From a checkpoint of a small image VAE.
Model: 2.57M parameters, encoder arch mobilenet_v1, encoder norm groupnorm, decoder norm batchnorm.
Training: muon at rate 0.016, 7900 steps, batches of 256.
Data: trained on photos with spoken descriptions (Open Images, Localized Narratives), 203450 training examples, 9.9 epochs.
Rows from block 0 of the decoder, named by matrix and row number. Each number is 128 + 32 x the weight over its row's rms, rounded and kept within 0 to 255. All counts start at 0. Numbers have three digits each. After the name is the row's rms in percent of the matrix's.
# conv: 3x3 conv (decoder.mid.0.conv.weight, 192x192x3x3), inputs 140-146, a 3x3 kernel for each
conv.0 096:148104175122122138154114112139151107099144145087117150141106139143193158097110117149088164147147092147151146121090110191095093106098134125131121099070136170168153148087139110104176116157157
conv.1 103:128211131194079079135103115148098104171114086159139118061156124140090173145163131178066094173118110106134104178102088115096139144153131140161100108056103129125092106179149120079150135124139
conv.2 100:121116117100145178138122080155015114131047129126114086155086182100094143097169098158103095088123187126123113143142094184135201131116116154097098092094137142133109110135155113091060164152115
conv.3 098:100104117078219175152124097137155148092091175147105169132098142116169060156075142130185166116142164124111139137167134148177084162131113118148113167116153112152159158092085133189118147141129
conv.4 084:147095110075105144160154126145142095135107151078093138139142146118150102111139137120147112121180136097150125134164140182222115125157118162090147064022088120089074134078088158069107120129123
conv.5 091:102120152141103107129150171101108118122114091083125094114092124127109110135149107094129105128171112126147095132213154127197109138113180150165160135037114128119133092040142078118110144084123
conv.6 095:122137147081056068127129187147173070110102145159190104107126137131107130119128122110067114179141178097108137133171118141148154094097124146121156108099114116189123156194111179169124152171119
conv.7 102:155148173209179128166138101061109055126099096096169103107094168155080136122177145146120132079136189117108125137113134130099158138104158059077141065084129139137157040143172092121137107155164
conv.8 098:123161114103129113118144150098142130108162166155089116136127087137153118145122134127094148145126094145136142084100097158062145115118128076138147094163158115136175166150134143163147100133120
conv.9 092:149165149129113086097133156162140162114196109110141095146177096136115089149124159132143137133172090160170134108114150062057103136138123148136082173126158119169145182137129213063085122135150
conv.10 107:107109151076169128085176155126129119145098165101146140113141159135149152129142129116148160096168075123143122150114104167184118144132138111081122149131096082128145153189137164137081135165109
conv.11 106:144171110142140128131166177151107158110146150146084122120150112142133163091104132135101143135088090171122145111123141101162140112124155155112159137095121205095140105126147065068111096086105
conv.12 089:129144132059186076087126125135162172050099151167151124126127156104138110144094151168148151114089072175127129110143146141104161159099091136149180102219107151098128133158140103253153107142103
conv.13 092:101072140142210149160111112125101121185115068149086099140109119103131167184100117099110133104141078170121097134127143113109157117138113120118114163174109107095102135109117145040147120109146
conv.14 096:158123124123131151189139061167132128088161152148113080161106146220117117186078129133087116122088130122160109123157098172190166110141126095111118076135117071134111159098161165149112120074153
conv.15 094:130152111149163077110085110108162127069117112073133120141101134102210129161146149166108100129137133120076077134157130176160170110123126138086128088061102106080093138163144076050110135090160
conv.16 093:100086103122175144113122165114076103112113127158139123161096138096079091133093125122186139098146170091144175076177109121127110147134183090125126109135065123096127141164171088189018149123084
conv.17 108:150118120092104114142075156103080093130177140110178080121114110111078186130157119141126138121152103094165140104121152133109070117107174137136151135167145148119058158081225173133203141147131
conv.18 100:102116118117064162166078101097147120108090156145133108102120150114159116161065121118086119157123196145140148146113161142188160116144181103096124130166104118121101130169099127166134179121117
conv.19 094:127114129138088098159035080137234074174070168068121127124084112126127160141137151127167155147121124104106131161091179131095109144093121105142117198151148099127126156141098121135114121095159
conv.20 091:130158114146131094068114087159130159105129151069096074166126172151175160118127147182097125081140126172121082070085078119118146115112163135166105195175176112101089148162136117120169083070141
conv.21 100:115149153120057075155163141115119124122078103130108158112112133113045149118064171137125095118130103140152125117151126079079178122185101151178176145123108078057153146166132102160179133093151
conv.22 101:157151106127112136183151203133118125103202082150173124093204104133046128134174162118097131116174127130065140082105132118112152138036147118147107172194130107145143186156095147119099162128104
conv.23 103:172169096122025094185149141122119152154182103178118165150161160114102175148130149125107116140084118139104150165092122111164135131146159111130130180073114129141125144145121121098092108143120
conv.24 095:146152149105149100179123171176138058185118153142126152156119124162103136160072148105188097135059108071132136081113153140221122116117167142108133109089124117079128155141109108097090124197132
conv.25 092:152140105166200072127145128111100181122106099176163109116100152123157126123073147120149143078062175109143133152112101143054133107093150126079109146151183134184168129182136154156128168150108
conv.26 108:094136133148091070108130131137079088149165127102145131137153082150089145129134112137080101168144136095112084129104109168139150149106100087164153166122153137172097073158179107126123146120169
conv.27 104:179077124153160121137144128126096118137109119150104120123145124181182126139101131133163101134118132083120128136111158079087111135050121150187128191213066149187132217172133173016103164136120
conv.28 107:073111105074127100139147162146050065158154131142175141102196119108093146097107119134097107139117145131145158089180154095159191140148148135198083121143157106163129116139123145163158114150153
conv.29 101:090096148117152102125125139146119075170088068133096131144154139144120105148134109058124108101088157091099180089141074104087170140143132095118105156201168162132152178160146234233168147105152
conv.30 100:115091117138170143126159116133171152151046156138123107144111075115189144132119151074129157147080161167191155104118099135151104122137095161124152117059152174092134105110119104161151070177113
conv.31 101:126097107176144151115076132094114180147161116102089137115077142110142137118094136131140124101103142155104149141140134148139101080100118131130148119197144165081168131102117051078135136152132
conv.32 095:172159127133160168104154180121148118088135080133096102145150176146141178098118089144163116105115094138165149151092174128146151071151126125158107110107083144136158139122153140097056120201118
conv.33 095:110126128112043143098126093106144095119073148152142162115108123135122139141096128111146142121115159108119155177102138118114165095170092112145117101154146132158136141185144151125150126091167
conv.34 090:162099105092148155100129132132130105129198048131127093109155098121136125088110163102156157104089101119151125117053119115101141143122106103141121184167163161139126191167123137146155154151115
conv.35 099:114173110142169143139164107121143129110097099115103140148117141148169109105107127162090153109132110082136145158120139101091108097089120127156115132188123110160116108160129086128191137077116
conv.36 110:090105057096161111110116128108128125135149145141168141139080134100154182162207125104159126130135142116108130148141127152121068098106106146169112127107117104193155145094143175154069100138099
conv.37 109:082088162133020118114107101098098137118103113106131168144122166123149154110181153122126148167069143144129130086119136165100112131186122155088138139117161123113151116173182135147157125136138
conv.38 096:084109095098071137093111135130123158117069109094140098105156115126141151072167102166159119133117134158171121110101111142084122134165134120181132107111148161133155102202089151084128119176126
conv.39 103:119127113114110188127102131106130174076140103163134125205112161160103159124158116161065161112120114105072108138122095122133131159126099132168108096169129113119187124210124166179092145194122
conv.40 103:117149134100142121137153105138137130118172128116101148095126089122147036117107077121097112162097108157119122149186136156211100113195180103113124111101136173068120138160162131114141118133114
conv.41 095:105085160116083094160154167131101150121250117166169148149117107169039154129142163166104086135128122137098124144162147162103118117141110111115127113159112107144175161120153151030156138087142
conv.42 111:218134110192169120184154154087168144137104156102143117068125112151127158104117153169144115165147119162116130124111108041094158081107093118135142058114139121157138051206153125152177127149170
conv.43 099:164129092107166145084141093137134132170074116151116139151117160079122113125180124152160109129169133157137117137116138071181139149166086136116103140095108145188100128151179152132101117136160
conv.44 115:112113136134099169124115128146063155155164031163110146128156103138149057151116111120135137116097103112167102144136124077121114096061124141062090142221147100118139084109105121128140141154118
conv.45 104:152164127170172115143165182148120115138169118180117158135161159115072100123110131148109104131126129120132119148086136120105135117109149179137192117162185143153164103148132126119153122022111
conv.46 108:148092137182116171109140170113132141094155097124121121123138135180173084088130106106147155107183185146165140120166108045111069139122160165101169129134074123125087172243158145124113142112148
conv.47 098:135098103155048118162123125151126142125220126180168071097143156139224175149161144145120114108059121125144137148142116125082156138137125132143163115087114122106143120169124180091139152125138
conv.48 105:148117073130137177127089143131150155157108130137178159094159129084067157122122131164145129129230120139180128100127138150123096122144103125146137115095176132158192104120158166139175153163141
conv.49 102:125170095135102114118157189150102161124147121111113107128105130108137084109088126155120120170193117089179101181106095124105150168168128122096144142177130131126116159113124138073083126097109
conv.50 103:122126166117106149123123154144138100166050127096110200116123130165135163136146123153117123095084124120112163116146118153145066149144077133076139194108140142104124155167141195156059123101117
conv.51 097:098135130109104096165182090132103171110084203174099160148142138131156128131138159098103098107123189131168150098170123136117089083153103125126138144094118111142117068130138119134171096161172
conv.52 109:114122140108166138119179132098072138117136075119115126126210145140127142124196100124086116103129067160086126134092072110069112168079115133165121167146114116151151093131134115176164138177158
conv.53 095:175099110102129119112090146151116153156160167116162118147083159076110101107122137134131126123166151140111181116140144143174103113163146140130171172131111113113133099094139138131087150148123
conv.54 097:115134119089041137152098156100118168136097114162142132168081140149138179161114127184134153101108136134094115138144135200067131118096109141152169116156158110139122128128161107111162118112055
conv.55 100:167195157123186113106108178181101152115083154127177143160138158149164139132137148143130106141065163127119162170134089120054050165117119170114161180188187176057153182084126164222172106131124
conv.56 093:156096094165147119162128148156080113138093129141144165112147093130094127105115125103211071142161155118097132146123134128190124147113136135107166105148130130094170135097141153149083105088126
conv.57 101:113055089138131134103104166107119139133144114124112115122091113156147147084108106181139101114121088144146160188146129107149144115078153141130111166117121136063156122103120134112091113130124
conv.58 103:143145129164116129164113136139196160109064091150113125136169156108116163137137110172138093107154107140145128154168118145115176130110124146117111117143148088130110165172109110139137114113117
conv.59 122:105129177132182133129189140122147107078086124169120132156120143123133176117099112129150152163189241130101121126163173082151163116070158154128117110131000135126117097131126106104068152152111
conv.60 099:162142135116126141074124119165169122141194133114093112150109125145120108114174142058133085083170121123132113134122121136167112075155138105093177091120094072115115179153119100144134146131174
conv.61 101:109071182119165169066145102129163123119160148098124122110086144109203093136111100133151143110219115139167084094170168099104114143135135124156136039207135097124097137138119088166197166095126
conv.62 105:123132106143127111140156091083111117142076158104117097123104093064152137133148099119120153133108106154152094128118094108066171162077123098099121109097160156138133182157123120186150136088112
conv.63 092:138146107149222164143095122136135080107197079110153108142130168096059109122114130104150114130191166142166117171141120142190133080139148108117137114058126115062118118133091135134144134132146
conv.64 100:091067135094122162094036130143221106153083124164169172109073118143128073168117139122106111168151084108094114113164150116237172159183113151134108106029096149146126122127080168078135125135190
conv.65 101:124106139066165088141170095109141067138157114095143096146116146096099115054090120096120122082179102079152107110071129173188120122117160114145133113076109133102092145185176129133137111098133
conv.66 103:139166146091053159105149189127162122123060141102127170171154102103133141080108169109118141164124099118170145099098130218184114163167103129116134118019077104113111140145178064041131087116138
conv.67 090:122123131119154119082163116126099149151181176157110139139157133165082140138138168109152120160115125117151127145170174129167147143146111101117139111202120102118138181110152154067125131129107
conv.68 091:082157099193218100120141114155206172121014109091098114095173150117153135151150129129107164124173174108129131130176089116174122103128117172113094107087181129136112102143127094145113127100161
conv.69 104:104091111113165102170083169133167143142166168124164125132175145117119168140103138135110117112185118115145117115171136142149122073178128136084127064103144105129119156199174150166117106135116
conv.70 101:123183115092168154118116083141122100104177154108153133175120120139101095121182152103093097115175116109127149150145141146173201097148114106114072115110138144181119158104152172005161132126155
conv.71 095:159085159101120187151171138136098121236144126136133165113126109150107155090089085110189138099052099102134134134108120133173087095132103144130123176126101147135132116160111151109171145119122
conv.72 091:154097115087137155107157111147142093093072155093200166126123119128076106139124096116145074140162176057124125153177125131092136104113134110112101144135070141128156148171135077174123180129113
conv.73 091:177163111136178155129205083120073118144116073168117083123165134092114129132130108122110148151219171159114067117109116138119172155127157181130151124187071146169121141182088081105116183080156
conv.74 087:143130108196100204147150121148126122161138121110151138145118114098060107141191121104106116122161148073104142167136092123096113097145154115145084165040148092180103128100119128000151149125136
conv.75 100:132194171144167105140159159122153141142082154118177107155161147155100102165139164094131149109100164091099125102133101126130107100148092141109122088137128145136083117143130066144133149157152
conv.76 110:107096094121108095204129045142089151101150106164146099116115143096169143106143155143158101137197061112116097149166095115112095115110136124137147075158137109158103130147164096179151105161160
conv.77 108:155177166141160163139189122116163121122081088086097130126099133133138097107062122116095158175088164124109173087162145169106083117081146145162141111146192143085111106126133129192091149063124
conv.78 108:092202134139165158087177147124103113149146171119103102116120162131156096149118096126093128130168133132098171119130126153102147139159123145183148135096127086170091119169108157145091166148156
conv.79 107:116186163121035110149122107101148126143165147071093117164094122115107144158141145082078147113173112080119148127111144086084161096113130133141136124119218127089100124171034138139148119123099
conv.80 094:134165090110186165123156118152100149141180138142108141122092172114189152116139132115177140113145120122163149112094108139091104160100105192165153154143125149157095066101172177117184077137165
conv.81 097:140080152157142068147173109088130117164067133112117117166087076168047142107113149128114164115073138164131092103118139121106148096109152162072113150111142148128120101106147154120109114156130
conv.82 101:113141126180170105105122132162128169083120166152163151185143125090172116145097201155199086125144156111119123155106139092104135104129097108167103098164131134153144142148161089142166145129175
conv.83 099:128109137102124114117111174111048174104150111166068162102161141137135104145117111145131126146203085184116150124176167080109130144171130126105056087150183096143117139102165104168128090157102
conv.84 103:123132094165127120166106105143167113120164099088138100167127167104101136133120084181076140159132102138123125149125121140130121125075095165094171097160153132139134123168163155153085111151129
conv.85 101:161169142098128115165158144148129086076164070094155094114095090139125140108150178172144102196112068142112112140086121178156186129130158159151118104063106121114158105116121134089195103102156
conv.86 110:097075120119107156116069131136126126120027099124093115117095112171127131096148131128115121046014152108161151152143150141113142118110141119115118140104135118060101153151100131159162171128122
conv.87 100:118145139127151165090157096146144096109121144074039132064158141076202120112172182110109139115068117147133135149169154110117117157139140150157101130082146088054164047125081035137108095141165
conv.88 110:109170111050213129108124131141164148103072138140135111154136138132126173132115137152068141096058117114131144128074083104191107173151104181176132150225098120119135108186159129255146135116172
conv.89 097:132070132196126110160125119107136158124111251130136140126144154084185087106125141131145133133139181098154146128139126035091098136107117134162170157167137162196108112180094092172123140096097
conv.90 096:136138107093143124091158136115160129164075071159113114157110177118058165132106151128125156139080169143127078151111152117079153145123088173190101189155101130136105136097143188094171143128136
conv.91 098:118129119157058150126117166090072126113149116088160109080102080130179152124167145136188132116112062099106086140130126136121104143155095155167149070175076155175131120118099127193119131134144
conv.92 095:110106133137123148085149141155081121112077111143161112151115109124118090180166101098103109173169136122146145154088131175174066163114124138092104132128158174132103174108149126170115208167130
conv.93 106:090129101102152171122163154156018119153138136206148145160108114153133159196107102106208158102151119079074110123098147108129084106146139145157121122106168150106139151135112160110125151188089
conv.94 077:078122127065151151083104116092162129123095172162139142148139125083120118131114091123135126170197159140161091137166123103194146135121127124131120102134088086110136111157159100146128134108146
conv.95 103:116120175058111180099134185135169126117156150146173172181175151133155088144141131114051109140138109140159133132123120140190091120098114144115137089135077196068108136132101128151150129115132
conv.96 107:127137125076087148076070169145107128130143147107114160145167110153158157135165142110122163081176111132128108149175155148191157141172155101159084167101114154113118149121081202100155142094101
conv.97 095:160097127109092102089106100121093120116132151123155182155100181156105164132134091106106087082096152102139122185094139119117163154118120127116109186075190134144079107087169188055094106169137
conv.98 092:124156156140061125167159128138147107075157099129114141108159081137196132174150111147121146126128124068126169082147125051151100117174114175124145125091142140122158154113144094154161161085151
conv.99 089:097062115131136076152126143172162200086078175080129096121134125111105103129111137143152151098081121127081116081127126108100136099123155159115129120166149116117125113066126134105107141137095
conv.100 105:123149093141078111150110138095132161094161166149124151155151076165172150176137185118106095188172104132104141118181098114106158086138151109055121159096156171120146101085053109108178164120108
conv.101 089:137145146151121136102084093154106118074157169084117110088123165094065177098164102105133149135169098100085124176183105085134094164128098120111145145136181137102100103145150154161177129133071
conv.102 115:144109086144126134180108124111038185141140177098158114134101123139102185139130140145081108117118149105110119070150097137078090123079124113162194077166115159149120095098102155098171121096128
conv.103 099:148224151150133142112084141149131132085130161117138106111115109090199146128187147157123115127162139092107136112109093141065116151102163192231114180174140146142139114114134184147099142148113
conv.104 104:101147076145206067093142147095089122141145103162126114143125090198116084121119165127132136063230204101194098086152144056084143091115095080126156114176163138165151163090129160169167092159143
conv.105 100:147056076133026159125140124113166116198067119116137150152095073108223102095151073098106139123142069132141112157142102136176104176162096090083079129112154099100147179145225147086129110172201
conv.106 092:131091066112179101105142101096104126114096175071150127121140085136047126151152105116172122091092122145168132155135156100123158160142080130072126170190139159088128162077125120151138106140121
conv.107 095:143134182146144130157140154138092097141137142117166141140058171136082136185096133156130131026044132121098082110129168160101200125107132102125174170179117139199152146164141139175175157141139
conv.108 088:151146104107067121125122082126093168143199189092182084130125133122255099118124145150160077100226140170119134085192091127122128101113147123112161144152163133088126143148121083110088103178139
conv.109 116:128133127160114080173166167130122181124087148150150180136097099090136094117108125172137146130133089130155128138137138090112141119110135126169120113110134093093142144135155070101184133086120
conv.110 098:104168109153166164134105109123147156092186134145156117137151093172128132137118130060123132119134132104106138157172155072188127112145110123083098104172168152099123139098120137250157146124133
conv.111 096:148228110090161145093129169100136140113167157143147090109178122184173134083124152111132167123208106119142131115100104131155130074143106161121082142082110112088152137138156163007149133097137
conv.112 103:112138140127085145145095095083132104138089163147108095154100122220081144125163134127112093184117160134076112075067138139130079108073162084144085118103126192105109101089149130120126110130123
conv.113 105:167126122070074109136144113111144162125160136081061136155142151109121170089148144137131102169088134087138133148149150130162144161135152133136119107127127080109108142086157080106169082160146
conv.114 110:126065114143093105164091123096113136173151106172175149128116098102110119143097162098122130127122116123083086134166122105177138113143120106086138119135170127175142131164113126085136150129143
conv.115 100:092147123187127137166160159103081137091157132152125131068141139143147146130103121175146141116060137139114164122146139127121127094169102140123116096133157090173141130116117136145162155152125
conv.116 096:104050116114225126129154149142133150127123184149156155139139137126159177143109162105128145096070093147054113139137098138169070090073093109102156127169199155139171099145173096176186134154148
conv.117 101:113178153139174154172054173139161126116115102119142166127143147152050115068148099128167141128125142166066124153111133133146081105144141154173120140242095119104146106137150151182168158125079
conv.118 094:124107110152166075089120112107149143145207170121176144089092071116080061129091125095188123170171117150172141142157224145195148132160128106072114122089113121107130129098133152051135116123144
conv.119 103:144109097153091102078147147170150171093083165129133124095154141111147067123101090122119116115078225147127155112141136137104139145120173155127042182161158128187152137163070170102050132152119
conv.120 099:133180092198154153150104087145121136118145102121182140118112154118045143136077136138164147069211169142150156149148112124139146100167095160124147108100097118134153141142096137217109135103085
conv.121 096:168081139127143132134143149103119118171164094141132136130116061137125144124130152119088113111041115145097144127106163116136130159115107107116137128162106140101122119092069136157149127120084
conv.122 092:084160138154106140104162094112118109086150158157092156154133136130059101114188137114075113077052142136158099140133120097120141127182125097134129135070189102089141134119099131127177136058157
conv.123 108:131159160131136114106091150145125158099117051172184157136099178161115104124176113107081109116094145113090083148113133145154145139116091119128190124078092137203112130108078128124117152166143
conv.124 093:183192128119186073095159105124154167181091047147145143145126169100091162108115108155148127099160142117120119094134146107181135123097092152159159142055055177038149138145114078078054125123097
conv.125 098:170171198084126136088114170141076085186150119139123110131142141137103105128121080149060168140073174143108146122180128089138169139150104103107148189158057121132133168159126112185111168113098
conv.126 092:083101129093125124097188185128152118189120136129189201088110129079131130110103139113174120120183133101133124115109127128069125107148117147154107117172121122149166159208156149061140161114097
conv.127 106:151094141092028145172171157124108112170116103169133171121146095138118092077078116124149118086126056093183137120093150122063113102120147160144136134129070077122115140148168121170088110017095
conv.128 098:140086138138073155129101080102103130127153141127096132142153127135191111142119073132140142121087146144081078145147109058015142149084130117110147124243114130143110150093108145177128105157184
conv.129 098:135088125102094056117148094089159133153150070106123126109127185149104115139121152078094129105130145093161156146174151158206112136109174168109156109098070152089103134174143156107135145142101
conv.130 094:121143180131146151077096123107188091114048116102120096119139165148060208135162152114065162108013114139151161126167115174103098154126096125134133171014097181123096154124131143103088161094109
conv.131 101:095052125122056067136105093081169128188098182117150101148146108141170098107140153076140120078157119159117091144156127125106179130140146104138111123144112152137152183157137166044176135175106
conv.132 092:117119098126069098149096089155178170097139146115124122144114138160120165115173157093116119110017097088057093140142091148046128120145117158121147188152094167120103160120086138107124113102131
conv.133 089:080127100070174144150142139109112129130171057136163091155115072157130082120152101100102189121127125166186122147101118093162112137135142112151124141088094098075130179115156107193137114148116
conv.134 096:124064094085137131137182111115185120150152113107123122143103106150109170110096108081113137162135115170164129168172147141211134158139138141081162100070097083145136120117092124088165119123138
conv.135 093:100178154155134137127107138187139147068142134139098121143161134118079126117141132146093120149171139134126118140092123137065150082126127160244136142121110143103155080069083140158134190009058
conv.136 110:157162113098177149120077139164114154090184089150149128124131131171053098161104117096154146116103101135147165163153156142181132112161144108121118149069182097101142177075147168167167120155163
conv.137 095:145173080130131131097102121161105133168155150136135213151069150106174127143142143073163141080176124125118140104185097110182116125137162181102127123041131089111150157187123148137081164149144
conv.138 101:104117129064118174135206089112090150126132085141115147106046096162084153095103107099135075121106129092111119133120107138153118143123121107054125091167069161133144105038052128150102177124092
conv.139 104:120124150103052127123135157105159161095005159129088158149144146130191200147175121158131146111049122077119119094096130138061110166131143139126111093238141102196169127144158121152115121162126
conv.140 094:114071140111121126176121151092102122133140141124168125129115114095134146138137116151160159145169102113133145161108122136155141094121073120205174100147152139203136151146137131124109136204123
conv.141 114:138137184147167122119179123122174089109114120152101128111122155173094114093114098111120104089119128144167122125122136105145160161137098115152106082088151098135089128103153101137175085062140
conv.142 103:139153162094069117126146123154155114135128160092093099127094110174195108094106097069128078082133100144117110142071139096100153112090084163155127127110139099209123122124139117104077141160129
conv.143 103:143080143149070143142107089109115104084254152102153126079190123130107109110112113083167154177088152196146156119151123069172136183129137133095104050177145144084108132119146088134111092136090
conv.144 105:095108147147033136132145105157140122140159085115104143128101098196129094159144116138117120119065151118146107155093118132163119108144123134119110149231117124130105144127117156212090141127118
conv.145 101:181180112140131092109142113132079172055134105148086094106136078078087157086146086084147088091183122154150106132112147122100144167118177109076134039126136095149148101069214136110174126132115
conv.146 093:117053140125106120129129156102131116137133120132191129153106143099104138141153118121171087170214070173128126081067114144128120091137116146204169071123079134154134106163155090042095123118106
conv.147 097:172115160143097159165102156103100121133152122145196130103148091079082119153072096105174161182255166212164206111158146052141158116141126111148179155112121117180082148150167129145162127144182
conv.148 089:128169119170192128115112135094139115101055137095083111156077123147065122089108185147099109107189132130111079155084121112094152119103128100112116137127100143120139151117192150180110118084148
conv.149 110:125107093128212092155166118110152185095101106130155127078158173186093125082146092107093077133096104107127109119153139108154186123108108128158137090132109094164104155198141144172143087081145
conv.150 104:097094151110099074092082094105147136167133107120075125185118117124117152129126127128133094119120094146132151113084105095143146120143117077144083132130098120122133115154107098115148148203150
conv.151 095:143095159105164131121119133098146123142098129143139091135126138152115141159048172128196103154102133144154152169130139192225054101138145156116149139121177108112120128145120121134073118148055
conv.152 092:100096109101131141107103120152137152177059121145082144180147149145079061131120128118127152115143148095141132123086133162158077170112096155106147135130152159128166182135163204126117173131096
conv.153 099:183140105155127159117096173143104150147087102155166140175126157082119192117184152161208145118082156075138161128058138122010144151061063146199172163132124141162111115123097136130093141206180
conv.154 091:136116130117132153139125158150129103176053096099119152086156141090141186084208113125178113137113116128147110112106098078116098159139123129131140150058160140211174095145105161115123062186156
conv.155 096:139104142116150215126130136098120112123127180127148141109139150080119170127116161122141150183047148114090122146118118189136152141124118175170108141092117156057123104085150115078178179164161
conv.156 105:119158097137014169122129133113137125146199113170098165126115191164131105140175148090106052184212100138139122134154186127137146105106134113114112121184172110149108153128160141174224141205179
conv.157 109:141167169122108167152161137139129166115089135143114201112125093157249106127149118226166121156163132207101116141125078133146093159135123139121137178177142169131186143165142179061111190152125
conv.158 094:191159145142152170149072097124064181113205176140160166166136112090073125168079086150092168153154092172162125142089125149187192138193185068135081085091131113116120100152086098133115144125107
conv.159 119:104115112102039112074086102118105115098168149115126141107141116128195154103138156161123154100127096143166149148201153119149136126163180106088143158067187110064150093165152097134173112134036
conv.160 091:094123140109038102110098139120081077078142097113084066124161097122096156125113114136127142101108120145112146168173169160048129144133150122176141106079146106094100128113095223188131095092107
conv.161 097:146196119104047165124129078161080153087138156141089126119141065164110068117095119041091168096124111144206115131152145113140130128178122131147131120067131073124066136145126159136089122137136
conv.162 103:106074151162090098128116175122123119164101165145101147100131149130129166128047127144147145134092145134136124132129118098027072122142124148108165112149164110091111126153120102242072123128118
conv.163 105:124118117143115122082134130123166173110103115118093090128123131106171182162133147158140120158180108134093113092127143105120111085108121124094092127072159104197139133108119064155144084136155
conv.164 102:076174109116107138118138142160160107148174160146130138130162146134189142137132164153161090155216124111145133120113126154129187140194099107193130156098151119092132141142158162119200138100142
conv.165 105:103083128115124146115120135121123104152000158136142126133101106117155148092153107114164134112043159100167131157148150135229103113171110163126140083032141144081126086158106076168188083114114
conv.166 109:168139130118093105099101090150151136109143172138118122111098103161087064144155166116149140120169170146109119136152140105127137128126149139129193156154119107093122115050000139168164108138108
conv.167 089:152133137161035122100102166149161117116096229146108134108104166132194185134147137155098089098088148098095152091150191117035135151127108141123127128197125142177149095143127141096147143176128
conv.168 105:128149132140110154138111113134114140164194096107078090123146128178145072114153071133133134092076056177146143115116127124031132141131147137118119099255128140164103116140134192179145116157098
conv.169 108:107128126095163136152179153149146101136114133146163151130116110100166164132154114143121112146117090111141166129160143106159130133104136108116121133180172118210169170143114149149150128122170
conv.170 094:132126126142141115186167133139132100109145203136154118138132112112075123110088128115103113093135120052149114148083097164144092097125138114149172150034177150169157088131122110052176125156131
conv.171 098:116115132088189136100116160092162168124148109075133185159110117178175096139108142204190132091035116079152121120076105077050079129045109141098171110141155163120193121066170145109106159152089
conv.172 095:145103124216144075119146097192141115155062094103126101094082145139206191102138106099131118153080086108120155131108119110057148134093165079149149112107103144151095079099136075106151108121139
conv.173 101:129094143120140140089170111146165117144099096118102154093108161091068118100123115094122092120048127159175117126096139107104075163087103088121157103163111133079092106072140108113136146093144
conv.174 100:138149146120173103130130114138072075184112111134066110092100138100133117100104155100111104108122149122068110113150137136085123106117122123077140193143186149152157092109107141077109117135175
conv.175 087:162157132182000176144142159160200150178197139131090174154117149176161058127094129134161170187158132116107173110109093164028106111119138138137111168173150113133161154176164113069094163090134
conv.176 095:127109151120143163180098111095088129161101090134172130128111116128131139146132150117153142205156123105067110130145113141127166120052129127113164136101061171177182156134143161100107139113121
conv.177 096:137158127143104133145122112117147136154145121134077127143118051155154078127135122166100143149059132106109142159203176098087139161128143102095128180241167087126120121069126182241170169151127
conv.178 106:104124098070116148106122120094078140154110152150134120108131156068154114130173154151149140128168098110103157131123132103152082120113134108138148116191094136141103112154159079095179145139148
conv.179 107:114110098108144092119180134113121125101169101142123141171132081099162109129106123134112097057093135098103122131177125141179144138161130132081107105018132148173152164137099152091093084170117
conv.180 105:166133162159123185145079129072092099093091100070166133120125135139161108132182064173093125132083118180097112110122137165182122133175099180129111129147138156179111123111092123140126130098103
conv.181 104:136127104155085105106097128142078141120105116074138159173130105158203115169163129140110139138118146066124098122123090185078093125123149142086148130197085127155145174128076193138096169196145
conv.182 084:125063174150102159156125151127100125182224129152115166096175148153100132135174120108105155093125111123148153140111121104091150126128133157136127101212150141173145081127141181202118104170139
conv.183 106:104115111094097205128088114153131126150127139145125131232107108159162122114113137149142146124165082080126118134146112160250081163163101108135118145106157141112076144132155186184172154135104
conv.184 107:086061126178211126129118138133177128094087122119158143151134140111106113156176166098178157110128112143141146111164127161180126098123117092062148146170217144192155094122139110247134118131163
conv.185 100:114121113031071095112144130092090111119073102112120078140101125153205143098151137127080083093038043121097124133093122123095119123083120125171122196141133163119136141114135164129105128150138
conv.186 098:143176145136113171151164120120167139144038133109113089134119128135138116129074134091144137140145115105119110104123121197189151123130167105120131087139094094068115152171129093150149127113085
conv.187 114:136129116080155136097094089106031083168164137142109172140106144147121174103149115106183147102145112167142110087084097089123146183200126132099070141165130117117132111142101133042116122151126
conv.188 090:166135084093141168158108146095135095172064122114141117089131115126057142141147131153070161152074123118133104127095111147110145142184140130117121148145099135142123106127105129097082133138107
conv.189 110:174116105143123117184170134147108136084096096132083122167135145167150126072108132149120125114127124147094110118109087166032152155066117086085108189175130111169172135161145091135137072157123
conv.190 108:161126163088108145105170185135195136132124137087197136153119153117134125110106082122114159096158146114186136161150144095111148163094182178231141120083092116154139153227162146077123171049082
conv.191 106:148129120115070148139083128134158120121142102156113123138130142202104116153152156169170161192098162137114144113141128136086157123163133136130165184144141086124107072103136178240133127166150